From a checkpoint of a small encoder-decoder audio transcriber.
Model: encoder norm layernorm, decoder layers 6.
Training: muon at rate 0.023, 8800 steps, batches of 64.
Data: trained on read English sentences (LibriTTS-R), 15625 training examples, 36.0 epochs.
Rows from block 2 of the text decoder, named by matrix and row number. Rows with one number belong to one neuron. Each number is 200 + 20 x the weight over its row's rms, rounded and kept within 0 to 999. All counts start at 0. After the name is the row's rms in percent of the matrix's.
# fc1: MLP up (decoder.blocks.2.mlp.fc1.weight, 384x192), inputs 0-63
# fc2: MLP down (decoder.blocks.2.mlp.fc2.weight, 192x384, transposed), outputs 0-63
fc1.311,099,203,201,201,199,227,217,215,247,219,203,227,191,182,195,186,217,158,198,207,182,175,220,182,184,194,173,181,238,249,224,194,213,195,149,194,235,211,187,189,181,218,216,225,196,231,215,210,199,209,192,179,193,181,194,194,208,199,167,165,195,224,198,148,174
fc2.311,099,225,254,222,216,219,161,233,189,226,193,168,192,192,220,198,206,233,168,234,197,205,239,204,206,193,191,236,197,217,162,211,173,213,213,220,202,190,197,215,160,211,230,190,168,183,212,209,191,177,167,196,192,204,223,208,225,209,189,192,165,196,197,202,228
fc1.312,100,234,184,185,208,221,189,179,183,222,214,196,222,214,203,199,199,182,231,229,173,231,214,233,178,198,168,193,229,183,220,220,241,182,213,160,187,196,169,210,200,171,213,217,223,238,203,188,199,208,168,195,199,179,197,217,206,169,208,157,166,195,221,195,226
fc2.312,104,219,168,202,210,170,186,201,196,205,208,192,240,182,214,214,188,210,174,228,220,156,183,177,188,204,219,216,191,212,223,196,187,190,202,179,170,177,227,214,164,224,192,239,170,204,169,187,192,204,187,200,217,200,211,209,176,183,204,220,218,192,216,202,237
fc1.313,103,199,195,184,226,209,222,189,189,214,203,217,197,161,194,232,176,215,186,213,240,234,227,226,194,233,204,222,219,222,188,190,198,210,184,203,214,207,190,232,229,179,181,205,204,214,225,187,178,207,208,174,232,190,220,219,193,223,221,182,204,164,208,239,187
fc2.313,095,184,190,206,191,215,171,209,192,223,215,188,165,230,169,221,230,167,204,233,230,181,174,201,218,214,170,176,191,191,161,203,199,230,176,205,215,230,209,196,197,194,205,185,206,220,235,185,211,197,180,192,184,203,151,193,187,195,218,187,211,179,195,150,184
fc1.314,099,194,207,196,201,202,192,212,186,233,217,225,195,216,240,194,183,170,201,170,201,179,211,234,219,227,187,203,186,191,162,184,197,203,184,238,201,204,188,194,164,184,181,172,189,204,237,215,197,203,203,198,248,210,212,188,186,177,207,227,210,211,193,201,191
fc2.314,103,177,167,212,213,190,195,183,183,176,179,159,233,201,201,193,217,183,232,184,184,212,226,205,202,187,174,209,201,217,200,221,197,202,198,191,171,221,210,188,186,179,210,186,215,165,197,235,224,176,208,195,180,163,207,261,195,180,180,194,212,219,205,206,213
fc1.315,090,203,176,212,186,193,228,222,158,237,219,178,174,187,201,177,210,194,179,183,189,226,192,215,217,237,189,226,177,168,216,199,191,217,220,188,218,182,212,173,180,215,172,206,202,149,174,217,196,194,190,150,195,183,243,198,242,192,227,212,222,183,197,178,190
fc2.315,095,193,204,189,222,200,217,226,187,214,216,201,208,186,174,186,145,207,196,197,159,236,184,189,208,205,184,187,200,156,210,211,193,201,186,195,213,190,184,229,199,200,170,205,259,199,204,164,184,220,177,210,190,157,180,219,195,165,224,169,195,204,187,223,224
fc1.316,099,176,180,174,143,179,202,213,223,218,169,217,223,216,258,195,227,185,218,174,208,212,223,217,196,214,232,212,219,194,190,220,174,185,211,200,187,234,205,184,240,210,200,175,216,207,194,189,200,212,211,185,213,229,210,198,165,216,194,221,191,169,167,222,212
fc2.316,110,210,154,218,193,223,195,186,160,214,217,223,212,186,199,244,223,227,177,225,198,205,192,210,211,180,218,219,193,195,229,208,190,173,196,199,189,201,207,194,166,157,216,194,168,199,180,215,220,200,190,202,205,172,228,208,170,212,183,220,214,162,228,169,203
fc1.317,102,233,241,192,197,159,191,181,225,159,222,199,212,220,139,194,174,215,213,188,199,207,201,239,207,187,181,192,182,194,203,194,165,225,179,170,233,168,226,199,201,170,189,216,181,171,199,220,195,201,206,175,215,216,203,232,220,226,204,208,191,185,208,236,186
fc2.317,103,199,209,198,218,196,207,235,214,211,181,205,254,184,174,195,228,205,187,178,211,189,218,220,171,201,184,210,225,204,192,216,193,235,207,195,189,218,175,213,224,200,208,177,203,208,208,192,167,206,207,185,220,225,214,204,204,193,174,201,199,232,204,207,181
fc1.318,107,210,231,190,186,177,209,192,172,152,227,172,216,218,200,203,227,215,209,226,197,205,204,202,179,200,202,146,229,184,201,216,201,208,180,169,195,168,201,194,189,203,208,191,213,186,165,204,211,191,188,176,208,220,195,219,200,208,233,198,221,210,175,213,222
fc2.318,107,223,201,227,214,187,185,241,200,178,194,237,220,232,218,219,205,175,183,186,253,191,174,192,202,211,160,182,202,218,198,250,189,233,220,181,208,188,204,209,184,159,197,207,231,199,240,177,180,177,176,206,193,187,188,183,215,200,157,220,188,217,228,238,180
fc1.319,100,226,211,204,202,189,181,197,175,193,182,175,235,194,199,205,212,198,165,204,195,222,224,180,185,182,182,190,216,176,229,197,158,214,183,212,236,182,194,223,192,210,203,185,183,165,192,195,195,228,200,234,208,224,193,214,205,182,203,210,197,217,218,198,220
fc2.319,101,180,200,209,231,202,184,217,204,195,208,181,194,194,196,171,176,233,187,185,212,210,191,192,207,168,178,199,212,190,193,170,214,200,200,170,204,179,206,193,162,192,218,192,199,202,172,214,162,232,213,193,212,205,170,212,164,222,195,200,189,196,188,185,227
fc1.320,097,207,193,198,219,205,184,185,178,148,204,182,202,221,195,206,214,199,206,220,204,206,229,209,227,186,187,200,195,205,177,183,196,223,192,207,202,198,201,223,169,234,204,179,193,221,221,204,194,212,193,229,212,200,204,197,205,221,235,227,207,189,157,196,164
fc2.320,095,224,194,177,200,195,177,201,210,204,204,210,218,176,211,196,188,197,206,230,225,200,202,204,181,226,190,184,165,207,200,202,195,236,203,233,194,207,196,198,215,190,203,204,228,239,188,201,202,240,176,232,190,212,216,221,197,187,216,209,218,193,200,195,196
fc1.321,103,226,207,193,197,186,214,198,207,177,217,162,197,224,209,203,208,248,197,224,217,188,194,177,230,234,214,195,209,245,254,176,213,231,189,228,200,220,182,189,189,170,188,165,185,201,207,227,212,202,193,216,207,179,207,223,202,195,160,200,192,213,199,191,199
fc2.321,104,192,215,211,177,198,234,226,205,204,229,221,179,234,214,217,210,192,218,184,185,208,193,203,168,205,218,170,205,205,204,192,180,183,214,220,194,193,216,218,187,247,192,204,184,207,180,209,215,191,189,199,207,249,223,210,213,191,170,172,201,214,212,240,192
fc1.322,097,214,217,186,191,261,174,209,201,211,221,178,187,183,221,201,177,230,200,191,173,206,181,192,193,222,191,193,230,182,171,218,231,223,220,213,233,218,180,181,175,216,215,219,223,214,182,160,224,215,170,208,220,185,239,209,213,202,217,163,163,210,251,149,246
fc2.322,093,202,170,195,218,215,185,182,199,175,203,217,201,199,193,170,234,203,215,152,249,207,219,173,203,216,218,189,224,196,190,195,195,227,214,229,222,180,184,234,212,203,199,235,214,170,179,220,179,198,174,203,183,175,190,173,228,194,201,200,170,216,209,190,200
fc1.323,095,219,199,192,168,187,189,220,183,243,179,209,218,163,230,210,216,206,191,216,191,179,205,211,213,215,231,223,226,232,164,205,160,199,183,211,230,196,195,186,184,186,216,195,193,164,223,171,192,188,208,189,191,195,196,149,231,203,150,197,179,214,202,203,196
fc2.323,097,227,239,178,216,205,214,177,200,183,203,216,228,184,227,204,190,185,185,211,231,225,231,211,212,204,198,187,185,222,186,222,199,243,192,202,196,188,202,201,202,240,195,212,167,203,223,218,212,220,156,197,185,204,192,183,203,215,185,211,221,214,193,152,192
fc1.325,085,188,188,175,205,221,237,207,208,182,215,168,244,178,202,201,225,200,227,200,215,213,159,202,205,197,212,184,186,169,192,188,181,203,179,189,224,201,182,175,180,194,198,199,207,185,202,184,201,163,184,207,184,190,236,200,207,211,230,179,187,189,239,206,215
fc2.325,092,185,208,215,189,172,218,155,184,202,192,184,198,187,219,188,243,202,191,169,207,202,195,185,185,186,222,175,203,171,236,191,187,225,206,180,207,199,187,163,221,198,199,180,210,235,210,207,195,196,201,198,240,174,183,187,205,184,181,187,184,197,224,227,216
fc1.326,091,188,203,192,200,227,197,208,196,203,255,196,182,231,206,200,216,214,185,216,196,261,173,153,194,208,188,166,215,229,176,198,180,235,197,189,180,221,211,191,185,188,203,225,216,176,185,191,203,203,216,170,231,185,207,208,185,215,181,192,177,184,205,216,243
fc2.326,107,226,221,206,196,214,223,197,193,198,212,178,197,191,183,205,216,197,203,225,208,185,161,214,182,161,174,188,188,220,177,192,172,207,243,194,202,221,195,174,194,223,187,182,207,194,212,172,214,205,203,233,186,208,194,172,220,184,189,212,190,186,189,192,195
fc1.327,095,192,201,173,208,219,173,190,218,231,167,194,203,216,218,223,233,181,177,212,206,209,190,237,206,192,219,187,198,183,191,210,197,213,181,194,201,205,198,188,171,198,200,218,236,196,203,224,239,181,225,204,219,202,207,201,205,172,192,257,208,242,181,185,197
fc2.327,092,199,184,231,192,216,206,184,216,210,177,212,188,163,218,186,207,187,237,241,220,237,190,176,178,242,159,174,209,184,196,213,189,182,207,194,186,188,155,226,194,193,190,194,170,177,207,211,189,221,203,228,196,180,215,191,167,203,187,196,180,221,234,192,177
fc1.328,105,175,194,205,192,208,212,207,175,199,219,203,216,192,202,219,209,223,164,186,222,217,166,162,182,208,223,224,186,188,198,214,212,206,193,223,203,164,204,186,205,224,237,217,207,185,205,208,165,194,222,212,185,226,186,180,192,174,186,207,205,173,195,214,172
fc2.328,117,223,186,162,242,206,195,229,184,234,210,188,195,169,180,191,162,208,189,206,167,178,184,184,184,206,239,212,192,171,209,169,184,232,173,196,213,168,200,210,185,228,208,214,187,220,193,236,176,217,230,198,187,173,212,197,171,195,195,198,184,187,176,203,191
fc1.331,110,205,221,193,210,189,211,212,225,233,192,176,203,211,223,191,188,167,197,230,215,202,203,174,225,232,219,201,211,243,177,223,177,252,185,205,220,199,245,204,182,199,214,226,182,180,184,176,198,200,248,217,172,199,187,166,213,207,223,205,176,215,156,188,220
fc2.331,103,214,218,208,183,204,196,223,176,168,194,222,158,187,205,258,205,175,199,196,160,210,207,201,196,213,201,175,193,190,225,206,231,185,197,202,154,211,187,204,201,222,180,210,186,225,224,222,217,201,188,162,185,228,197,193,196,212,172,224,200,207,166,193,182
fc1.332,099,213,183,193,180,177,183,197,213,224,214,213,190,180,216,215,177,211,174,180,207,203,206,171,215,191,200,195,204,209,189,183,223,192,241,183,220,230,187,167,190,232,193,183,196,176,210,231,189,195,188,171,170,207,214,179,176,230,246,220,237,236,196,223,194
fc2.332,104,194,189,155,200,185,229,187,209,185,195,194,169,189,220,197,180,207,185,173,209,192,238,220,199,199,186,233,211,157,179,210,226,188,196,194,192,170,205,230,196,178,217,225,223,202,178,211,205,208,198,241,220,227,188,206,216,184,205,144,202,191,184,217,197
fc1.333,102,217,153,217,183,203,184,190,185,231,224,215,222,221,205,201,204,214,208,179,210,185,200,179,219,239,232,240,217,197,181,179,201,204,194,179,213,196,203,212,201,182,180,187,174,210,203,222,220,197,148,188,222,222,234,210,188,211,184,211,196,229,204,225,230
fc2.333,107,214,239,182,194,181,205,210,203,203,216,190,199,152,196,180,219,242,207,206,183,203,206,210,212,202,201,206,192,185,175,213,195,192,197,190,190,152,196,204,218,210,203,192,202,214,162,198,194,181,176,202,227,220,227,187,188,178,171,205,194,216,187,181,192
fc1.334,104,168,214,185,202,213,221,201,217,220,237,234,194,180,225,217,231,213,205,206,193,213,201,221,196,202,185,182,192,222,189,198,200,198,163,208,218,224,205,183,206,187,196,224,198,175,202,194,197,240,198,169,214,232,208,185,227,254,224,176,228,173,171,195,173
fc2.334,102,202,172,194,201,203,206,192,220,223,194,181,203,230,210,171,207,201,227,190,204,222,208,165,186,214,167,215,191,166,218,205,216,220,208,210,186,216,214,190,217,198,187,182,180,194,191,178,202,212,213,191,231,200,225,174,219,185,212,241,224,168,205,170,213
fc1.335,096,191,229,215,184,193,205,193,202,206,210,186,172,190,226,194,243,199,213,201,184,230,208,182,172,155,211,228,225,187,166,210,227,201,195,226,214,181,229,176,165,186,196,193,235,199,214,177,201,175,200,172,208,221,230,175,206,187,179,190,178,182,224,190,217
fc2.335,096,205,202,226,179,187,222,208,167,192,184,158,209,170,224,195,195,207,191,223,192,194,183,155,198,208,155,215,209,234,202,149,186,223,192,228,206,205,207,225,201,190,184,248,197,168,216,181,187,211,215,179,204,205,215,241,209,183,219,206,204,233,198,192,171
fc1.336,092,200,216,164,188,227,240,205,172,174,224,203,233,188,201,224,191,194,229,155,242,208,205,192,213,152,216,220,238,186,196,203,225,187,189,189,222,200,170,193,196,237,210,206,198,172,179,197,213,176,202,201,217,207,227,174,191,202,180,200,176,184,210,199,192
fc2.336,103,177,170,218,222,221,206,185,189,165,258,191,169,191,201,183,227,178,229,216,222,198,214,194,216,191,195,188,207,194,168,204,188,196,195,196,207,216,220,187,233,218,206,191,204,194,188,193,197,202,216,211,227,217,194,205,186,205,233,170,201,191,194,192,201
fc1.337,086,215,212,165,206,232,232,228,206,212,224,233,232,205,225,215,194,168,211,186,204,190,196,171,186,148,188,179,207,226,189,202,197,215,183,168,252,192,188,208,207,205,231,223,206,181,203,211,194,187,175,204,209,181,193,188,164,232,249,175,200,205,196,184,212
fc2.337,093,215,181,169,225,180,182,201,218,199,196,212,170,202,185,200,231,197,192,222,205,219,206,192,224,192,200,219,206,179,221,197,238,186,208,207,185,170,193,199,169,189,217,199,178,193,204,239,193,188,166,197,243,251,208,214,208,178,229,229,199,160,240,175,193
fc1.338,094,232,216,196,214,203,206,196,209,175,233,220,200,177,255,215,239,216,155,251,165,186,207,212,225,212,173,191,204,182,205,159,198,186,202,219,162,214,239,195,210,191,191,205,211,207,161,190,202,205,198,194,176,202,176,204,159,217,214,209,200,203,194,207,222
fc2.338,093,167,199,196,211,235,188,178,184,219,191,207,198,230,232,210,192,192,244,190,187,225,223,239,177,199,193,204,194,202,213,190,160,195,223,183,156,208,186,199,155,194,177,189,177,198,230,202,176,196,212,183,206,216,209,195,183,194,207,181,172,211,184,209,189
fc1.339,092,207,212,196,201,229,228,170,179,210,139,204,210,215,223,180,213,199,236,203,198,193,235,193,216,179,187,255,180,203,214,159,202,210,224,236,200,182,177,198,222,181,184,192,163,227,214,177,198,244,197,206,187,213,191,186,178,236,206,192,184,189,205,186,192
fc2.339,088,179,214,210,240,161,202,185,248,220,204,174,174,179,180,241,201,207,189,181,223,203,154,208,179,206,149,210,201,190,189,227,234,198,215,208,158,205,183,191,192,196,212,211,208,192,199,189,213,199,211,187,201,210,194,216,196,205,169,218,195,250,225,234,233
fc1.340,092,190,230,181,188,217,205,195,246,151,138,223,200,215,187,183,197,196,172,219,226,214,200,193,207,208,197,173,211,179,217,210,197,155,204,212,192,200,195,189,214,183,227,190,200,223,209,184,217,186,191,179,185,230,226,170,223,181,156,215,185,241,213,203,186
fc2.340,104,182,189,186,226,183,168,193,163,218,203,208,199,226,215,142,221,208,185,196,173,206,219,169,186,237,157,195,197,187,187,220,193,208,183,224,236,190,167,220,218,210,187,194,201,208,192,205,211,219,218,209,189,206,219,188,165,211,224,225,215,201,215,171,203
fc1.341,096,228,196,195,190,196,216,221,223,147,243,219,253,214,186,204,167,231,208,209,193,188,233,177,196,215,208,183,235,212,216,212,185,170,168,191,215,185,208,165,187,203,196,163,178,184,205,205,199,196,188,184,175,191,214,192,212,190,183,191,226,210,200,200,196
fc2.341,095,169,194,168,206,182,176,210,210,168,240,186,204,168,165,171,191,210,208,213,208,194,191,211,194,208,202,223,182,201,210,227,198,197,230,182,193,171,197,204,216,189,201,188,223,195,208,206,196,201,213,203,190,228,239,236,179,225,225,186,182,205,193,210,201
fc1.343,102,211,203,200,168,214,211,186,225,192,154,215,205,219,197,214,184,205,225,207,165,223,226,252,218,197,187,184,180,224,205,214,178,211,196,205,209,227,212,231,192,227,202,202,203,197,212,194,186,212,194,204,224,202,187,177,215,189,200,212,174,194,188,197,180
fc2.343,104,238,203,216,217,202,192,204,223,206,204,207,154,187,201,200,175,150,234,169,191,179,219,219,207,220,196,182,212,223,221,194,169,218,167,216,212,223,214,187,179,200,209,209,178,210,226,194,172,177,200,194,221,166,189,170,173,202,187,210,195,171,202,156,202
fc1.344,095,231,194,195,200,220,189,178,154,200,200,209,183,224,197,200,232,201,221,203,210,208,210,210,193,177,235,199,199,183,244,185,190,226,204,212,227,187,214,216,183,206,163,178,221,178,211,191,198,180,187,240,217,214,206,212,198,223,173,220,195,218,176,202,160
fc2.344,102,234,209,195,198,223,176,186,195,223,180,189,225,220,194,176,162,183,193,204,192,217,181,192,196,184,223,203,215,214,189,202,164,222,200,200,223,157,212,194,192,225,196,218,224,187,202,198,201,232,159,172,208,202,192,220,212,187,182,197,204,163,165,204,159
fc1.345,103,185,211,176,229,189,196,216,210,183,209,219,198,226,223,192,194,211,229,210,201,202,201,182,227,202,235,180,217,235,211,218,180,173,182,221,218,203,203,248,210,198,195,203,170,226,186,194,193,163,192,193,190,227,237,179,170,253,233,204,174,209,160,198,166
fc2.345,097,209,217,216,163,181,182,161,201,195,207,202,202,187,195,168,182,212,196,201,165,209,221,196,193,213,227,181,218,196,200,232,180,183,216,182,167,214,211,176,216,211,177,216,251,182,166,190,177,246,141,202,229,192,166,172,183,187,219,172,245,183,182,212,238
fc1.347,099,194,195,201,229,151,174,217,195,200,167,188,204,236,193,210,209,222,190,180,220,239,192,226,187,197,206,225,188,163,199,201,206,194,187,196,181,202,170,197,194,175,200,171,177,177,190,187,208,216,180,195,219,178,214,200,201,203,220,206,205,218,195,153,169
fc2.347,097,204,196,183,182,190,182,181,198,177,182,202,172,174,187,221,188,174,220,188,189,188,240,223,191,186,210,194,208,176,167,186,175,203,215,218,206,197,182,187,210,182,206,212,220,176,230,202,202,202,223,238,199,185,169,203,202,208,201,229,205,178,226,206,218
fc1.348,088,236,203,162,192,204,227,195,216,204,199,186,220,189,204,186,228,190,174,215,228,195,210,208,200,211,218,200,164,179,228,198,196,167,183,210,168,184,167,200,169,209,195,215,212,196,195,233,179,199,168,184,189,226,200,165,232,229,210,202,216,184,205,198,196
fc2.348,092,179,198,207,208,175,194,188,183,225,190,172,242,203,217,206,185,191,185,162,196,184,212,151,207,195,195,192,220,196,239,197,181,214,188,170,209,195,186,181,199,185,205,197,172,223,223,184,175,205,204,147,219,212,188,147,187,219,232,230,190,181,212,195,164
fc1.349,100,236,151,199,183,230,210,203,209,176,195,236,195,195,181,169,184,194,229,195,183,212,205,209,196,199,231,210,193,199,188,207,195,160,213,228,208,245,204,207,194,194,218,221,208,227,206,220,183,185,175,167,209,226,193,195,196,207,202,188,195,188,220,181,197
fc2.349,101,181,206,169,185,208,219,218,208,197,196,171,218,207,185,175,207,183,165,182,188,251,200,194,179,191,218,223,212,229,219,206,238,194,219,175,201,180,145,207,201,183,193,232,219,194,228,155,187,177,193,174,184,182,185,166,210,177,163,219,201,219,222,197,206
fc1.350,105,182,208,199,238,220,199,169,189,195,216,243,201,206,205,204,194,180,201,202,216,228,200,201,188,210,178,189,191,200,219,202,226,233,194,148,194,179,202,221,164,238,218,186,203,202,236,217,204,188,188,226,202,209,213,161,214,242,223,169,233,204,186,205,226
fc2.350,106,210,179,203,183,187,169,184,207,175,226,198,209,204,246,189,177,192,199,221,205,208,204,198,193,193,242,245,207,212,212,197,189,167,212,202,181,222,181,190,202,223,207,209,181,183,203,171,217,173,192,219,202,217,207,210,205,189,203,178,180,178,209,165,183
fc1.351,094,206,175,186,210,232,221,207,202,220,191,210,179,184,194,211,199,203,205,175,173,233,165,217,192,200,174,198,178,239,201,212,193,236,170,221,219,169,210,219,223,217,202,163,203,207,184,200,209,202,197,189,186,171,211,201,176,224,205,202,182,216,217,224,162
fc2.351,104,220,224,217,257,202,203,207,171,212,218,184,210,202,192,196,202,200,195,173,215,202,210,201,201,196,204,210,205,225,179,208,176,211,233,211,194,199,212,212,198,179,175,195,200,213,229,220,185,191,222,197,215,188,198,197,197,221,242,199,207,174,189,250,219
fc1.353,093,235,193,211,200,206,217,219,227,221,169,199,220,171,215,199,227,185,212,211,184,209,237,201,212,258,214,178,221,222,214,241,196,186,178,176,205,196,217,197,163,225,183,227,177,209,183,189,226,211,160,197,223,168,187,174,175,195,142,191,223,209,236,195,204
fc2.353,090,190,217,174,211,241,175,204,194,209,203,225,180,209,192,204,209,186,172,182,206,195,203,198,188,221,200,224,234,231,226,195,229,184,189,167,192,195,193,204,192,176,219,215,197,230,214,163,196,199,232,184,190,204,208,207,215,202,185,158,139,222,213,180,214
fc1.354,104,214,191,198,181,217,198,201,223,191,204,206,197,211,201,216,192,176,217,213,199,203,196,189,200,235,181,204,199,191,171,203,239,186,202,195,188,198,205,208,224,217,236,180,200,197,221,191,194,203,169,150,242,187,196,204,217,164,214,197,167,183,225,196,209
fc2.354,105,205,214,212,201,177,192,208,211,197,154,194,190,224,233,212,198,204,216,212,221,181,213,185,175,239,233,191,170,206,185,202,206,223,193,190,196,185,183,221,200,189,243,224,197,241,209,242,191,182,225,170,214,190,160,190,203,211,181,212,203,189,198,196,179
fc1.355,104,195,198,196,194,203,210,183,203,202,197,191,195,236,203,217,188,169,193,202,202,194,202,204,247,190,174,214,210,227,181,212,245,219,178,208,192,169,195,162,219,213,189,216,200,176,204,215,196,218,224,184,199,211,199,190,190,187,210,204,176,197,198,197,221
fc2.355,104,179,209,177,221,218,193,176,195,192,217,186,222,206,193,198,193,164,173,211,207,237,206,203,199,181,203,211,237,208,203,190,236,204,214,151,218,190,163,186,202,196,235,196,207,196,196,222,197,212,217,177,171,225,194,171,157,162,183,201,196,239,207,197,191
fc1.356,109,186,195,189,217,192,183,184,231,227,196,170,225,221,199,186,192,201,214,175,204,211,184,209,217,201,187,182,214,202,187,203,214,219,176,202,201,200,172,199,169,215,147,227,216,217,220,202,203,195,210,211,205,199,199,180,188,166,208,229,127,200,184,165,198
fc2.356,105,198,213,179,179,185,198,163,187,169,184,199,197,202,192,208,148,169,212,201,183,218,218,222,210,230,184,213,197,169,200,192,213,210,212,177,252,230,189,209,190,228,195,192,182,225,207,206,186,169,203,208,234,159,203,197,220,215,165,202,193,200,226,178,197
fc1.357,099,191,195,201,211,194,190,177,191,189,195,235,190,218,199,202,172,181,219,153,200,197,168,226,198,191,201,181,204,194,208,180,181,194,196,216,214,200,167,232,193,235,202,207,215,203,164,206,209,190,215,201,157,205,189,168,174,217,182,199,212,144,229,227,254
fc2.357,100,192,201,215,216,195,174,222,222,217,179,198,193,173,175,213,186,189,212,177,193,236,179,223,172,201,178,215,217,183,196,187,217,190,153,189,213,216,171,225,174,194,180,202,226,210,211,219,199,203,193,204,219,194,168,177,182,201,169,224,226,209,204,204,185
fc1.358,094,221,218,195,169,194,221,193,204,207,207,209,221,196,237,219,210,210,225,191,205,184,188,226,191,239,153,217,213,199,209,179,173,190,187,171,202,180,173,204,249,203,200,182,201,183,194,215,174,232,190,180,152,187,218,208,177,205,220,158,191,182,160,198,207
fc2.358,096,244,191,235,217,204,224,219,206,189,184,231,144,185,194,217,206,165,175,198,186,210,209,195,220,189,178,183,219,194,221,193,183,154,213,206,164,202,212,213,237,205,210,197,171,179,222,218,214,211,173,182,203,228,196,192,163,175,225,248,215,195,221,213,177
fc1.359,096,188,216,204,210,212,181,183,158,187,182,194,168,206,209,240,189,164,184,192,219,236,235,184,174,213,174,163,181,223,237,227,172,228,167,209,206,189,204,206,179,193,215,219,203,204,211,197,183,170,173,192,193,183,223,194,224,191,166,173,217,187,208,195,184
fc2.359,091,201,238,189,195,198,177,179,241,198,188,208,216,200,194,157,249,215,197,176,190,194,212,193,222,210,204,207,210,197,170,204,226,170,221,181,212,185,207,176,171,231,176,172,193,222,183,221,221,204,212,132,208,201,187,204,188,194,182,176,205,188,160,207,206
fc1.360,096,206,172,173,157,218,196,174,224,204,182,177,243,211,215,198,223,185,211,207,184,204,213,242,206,195,203,222,209,194,217,191,249,207,206,175,189,187,223,186,177,218,208,214,205,194,202,212,194,188,183,219,161,174,231,203,243,182,197,145,227,203,220,196,206
fc2.360,092,213,215,197,190,197,222,217,220,244,209,198,206,222,176,207,200,160,221,195,203,215,207,194,186,177,192,211,167,205,191,201,183,181,194,194,194,254,230,182,210,209,206,183,218,199,217,178,193,245,178,191,212,175,177,213,174,188,197,219,167,221,190,217,223
fc1.361,105,187,176,254,205,176,207,194,196,238,231,200,161,215,223,218,200,212,224,226,225,212,183,205,207,210,192,233,179,181,188,171,202,216,185,225,204,236,216,197,191,193,190,199,155,216,215,213,169,208,199,203,209,207,201,186,222,194,165,203,218,234,206,171,162
fc2.361,097,212,221,189,190,205,171,221,199,232,147,185,198,198,194,191,206,178,201,209,214,216,215,225,198,214,209,209,191,184,159,189,222,201,210,184,220,184,228,163,214,188,192,192,191,184,182,204,228,147,173,216,203,234,224,182,219,240,181,175,184,186,220,218,176
fc1.362,097,216,225,177,156,211,175,207,222,196,197,179,185,202,209,168,193,198,202,205,223,183,205,223,189,215,232,183,240,174,213,207,233,205,202,210,178,188,202,192,177,184,243,180,191,202,207,211,202,206,220,220,197,190,188,193,203,208,189,206,156,188,200,191,198
fc2.362,104,207,197,185,205,227,185,190,195,176,180,207,239,169,228,194,179,182,194,207,169,194,195,211,226,246,194,205,198,190,169,254,197,192,201,186,184,217,198,185,224,216,214,192,211,183,206,235,224,203,197,202,214,202,204,234,190,191,179,186,201,201,191,197,175
fc1.363,102,228,229,196,199,181,201,193,213,210,192,216,205,173,229,187,211,197,163,167,171,202,176,234,219,215,231,205,165,211,212,167,192,232,155,185,178,202,212,187,184,207,195,199,194,213,191,192,215,197,202,195,229,167,183,242,223,195,161,192,190,187,195,201,190
fc2.363,100,189,227,185,201,214,231,147,209,211,214,226,217,189,175,185,216,218,229,184,221,224,209,181,207,225,193,221,228,195,204,209,196,189,197,207,188,240,184,216,195,161,186,173,211,197,245,199,198,209,223,178,192,195,201,157,226,230,196,230,227,205,184,204,197
fc1.364,091,179,171,180,166,196,189,196,194,202,174,176,216,189,213,209,210,196,201,209,235,210,232,202,190,216,220,209,174,196,180,219,196,276,226,240,152,208,215,214,197,189,202,203,183,198,202,192,193,212,203,195,198,194,205,176,218,213,179,218,182,218,185,238,216
fc2.364,104,197,192,223,194,160,206,200,215,230,208,177,189,229,185,182,196,184,225,205,210,201,232,200,183,175,214,201,200,234,210,222,179,149,243,205,185,222,191,225,186,196,189,184,176,218,176,201,207,238,191,208,222,204,171,203,175,208,244,199,206,179,198,219,206
fc1.365,102,221,227,203,170,197,201,164,190,233,226,177,253,189,146,170,194,220,183,209,173,206,223,214,188,207,251,194,176,184,180,231,174,216,200,227,187,200,197,218,198,189,212,220,187,176,217,226,229,179,189,207,202,206,198,219,215,225,228,216,192,231,209,187,224
fc2.365,106,216,226,214,195,226,197,214,180,190,203,181,183,198,192,181,242,199,206,202,178,233,192,190,198,208,190,190,211,156,219,213,219,233,194,209,212,209,232,178,198,231,173,187,218,215,205,239,175,221,239,234,222,210,157,163,211,202,174,214,223,191,206,196,222
fc1.366,100,183,200,175,179,209,238,219,203,209,236,227,243,188,175,186,212,214,187,185,188,200,198,172,221,186,212,208,153,183,202,182,212,223,197,197,191,210,224,224,219,218,201,215,205,173,228,237,201,183,210,187,161,201,183,177,167,226,220,187,193,181,212,204,237
fc2.366,103,166,201,197,206,158,212,207,187,241,205,208,226,207,209,229,218,205,207,188,182,220,176,179,222,185,206,205,205,230,196,209,220,187,223,188,183,216,193,208,180,236,209,229,214,192,228,162,208,173,236,217,170,181,161,177,224,230,198,199,185,189,221,207,190
fc1.367,102,193,228,192,219,200,187,226,193,216,186,201,206,207,191,193,201,188,178,177,198,171,200,195,191,212,204,208,189,196,205,179,175,186,151,201,195,180,184,219,208,174,215,195,215,171,175,188,240,141,219,237,203,234,204,190,198,262,235,208,194,195,173,194,233
fc2.367,103,199,175,198,198,217,209,206,196,198,209,230,165,175,203,221,172,198,210,198,202,241,225,176,170,179,206,200,156,210,217,203,180,187,191,202,205,174,188,187,175,191,209,196,195,182,210,219,218,234,168,217,190,205,206,212,212,198,203,243,217,145,213,183,198
fc1.368,108,197,172,184,190,228,200,189,244,213,259,241,168,177,230,167,163,209,190,212,213,201,188,199,201,195,201,198,215,185,189,218,204,188,202,230,222,169,204,209,167,173,212,174,192,231,204,202,164,196,212,187,195,181,189,207,209,211,167,211,173,210,177,184,237
fc2.368,093,195,207,224,198,146,194,189,185,195,186,209,222,205,156,208,222,165,211,188,218,169,214,201,177,208,190,230,200,190,208,186,195,248,205,199,219,192,169,191,193,231,231,235,223,192,204,215,218,210,172,196,194,199,176,203,188,183,221,183,193,226,210,214,209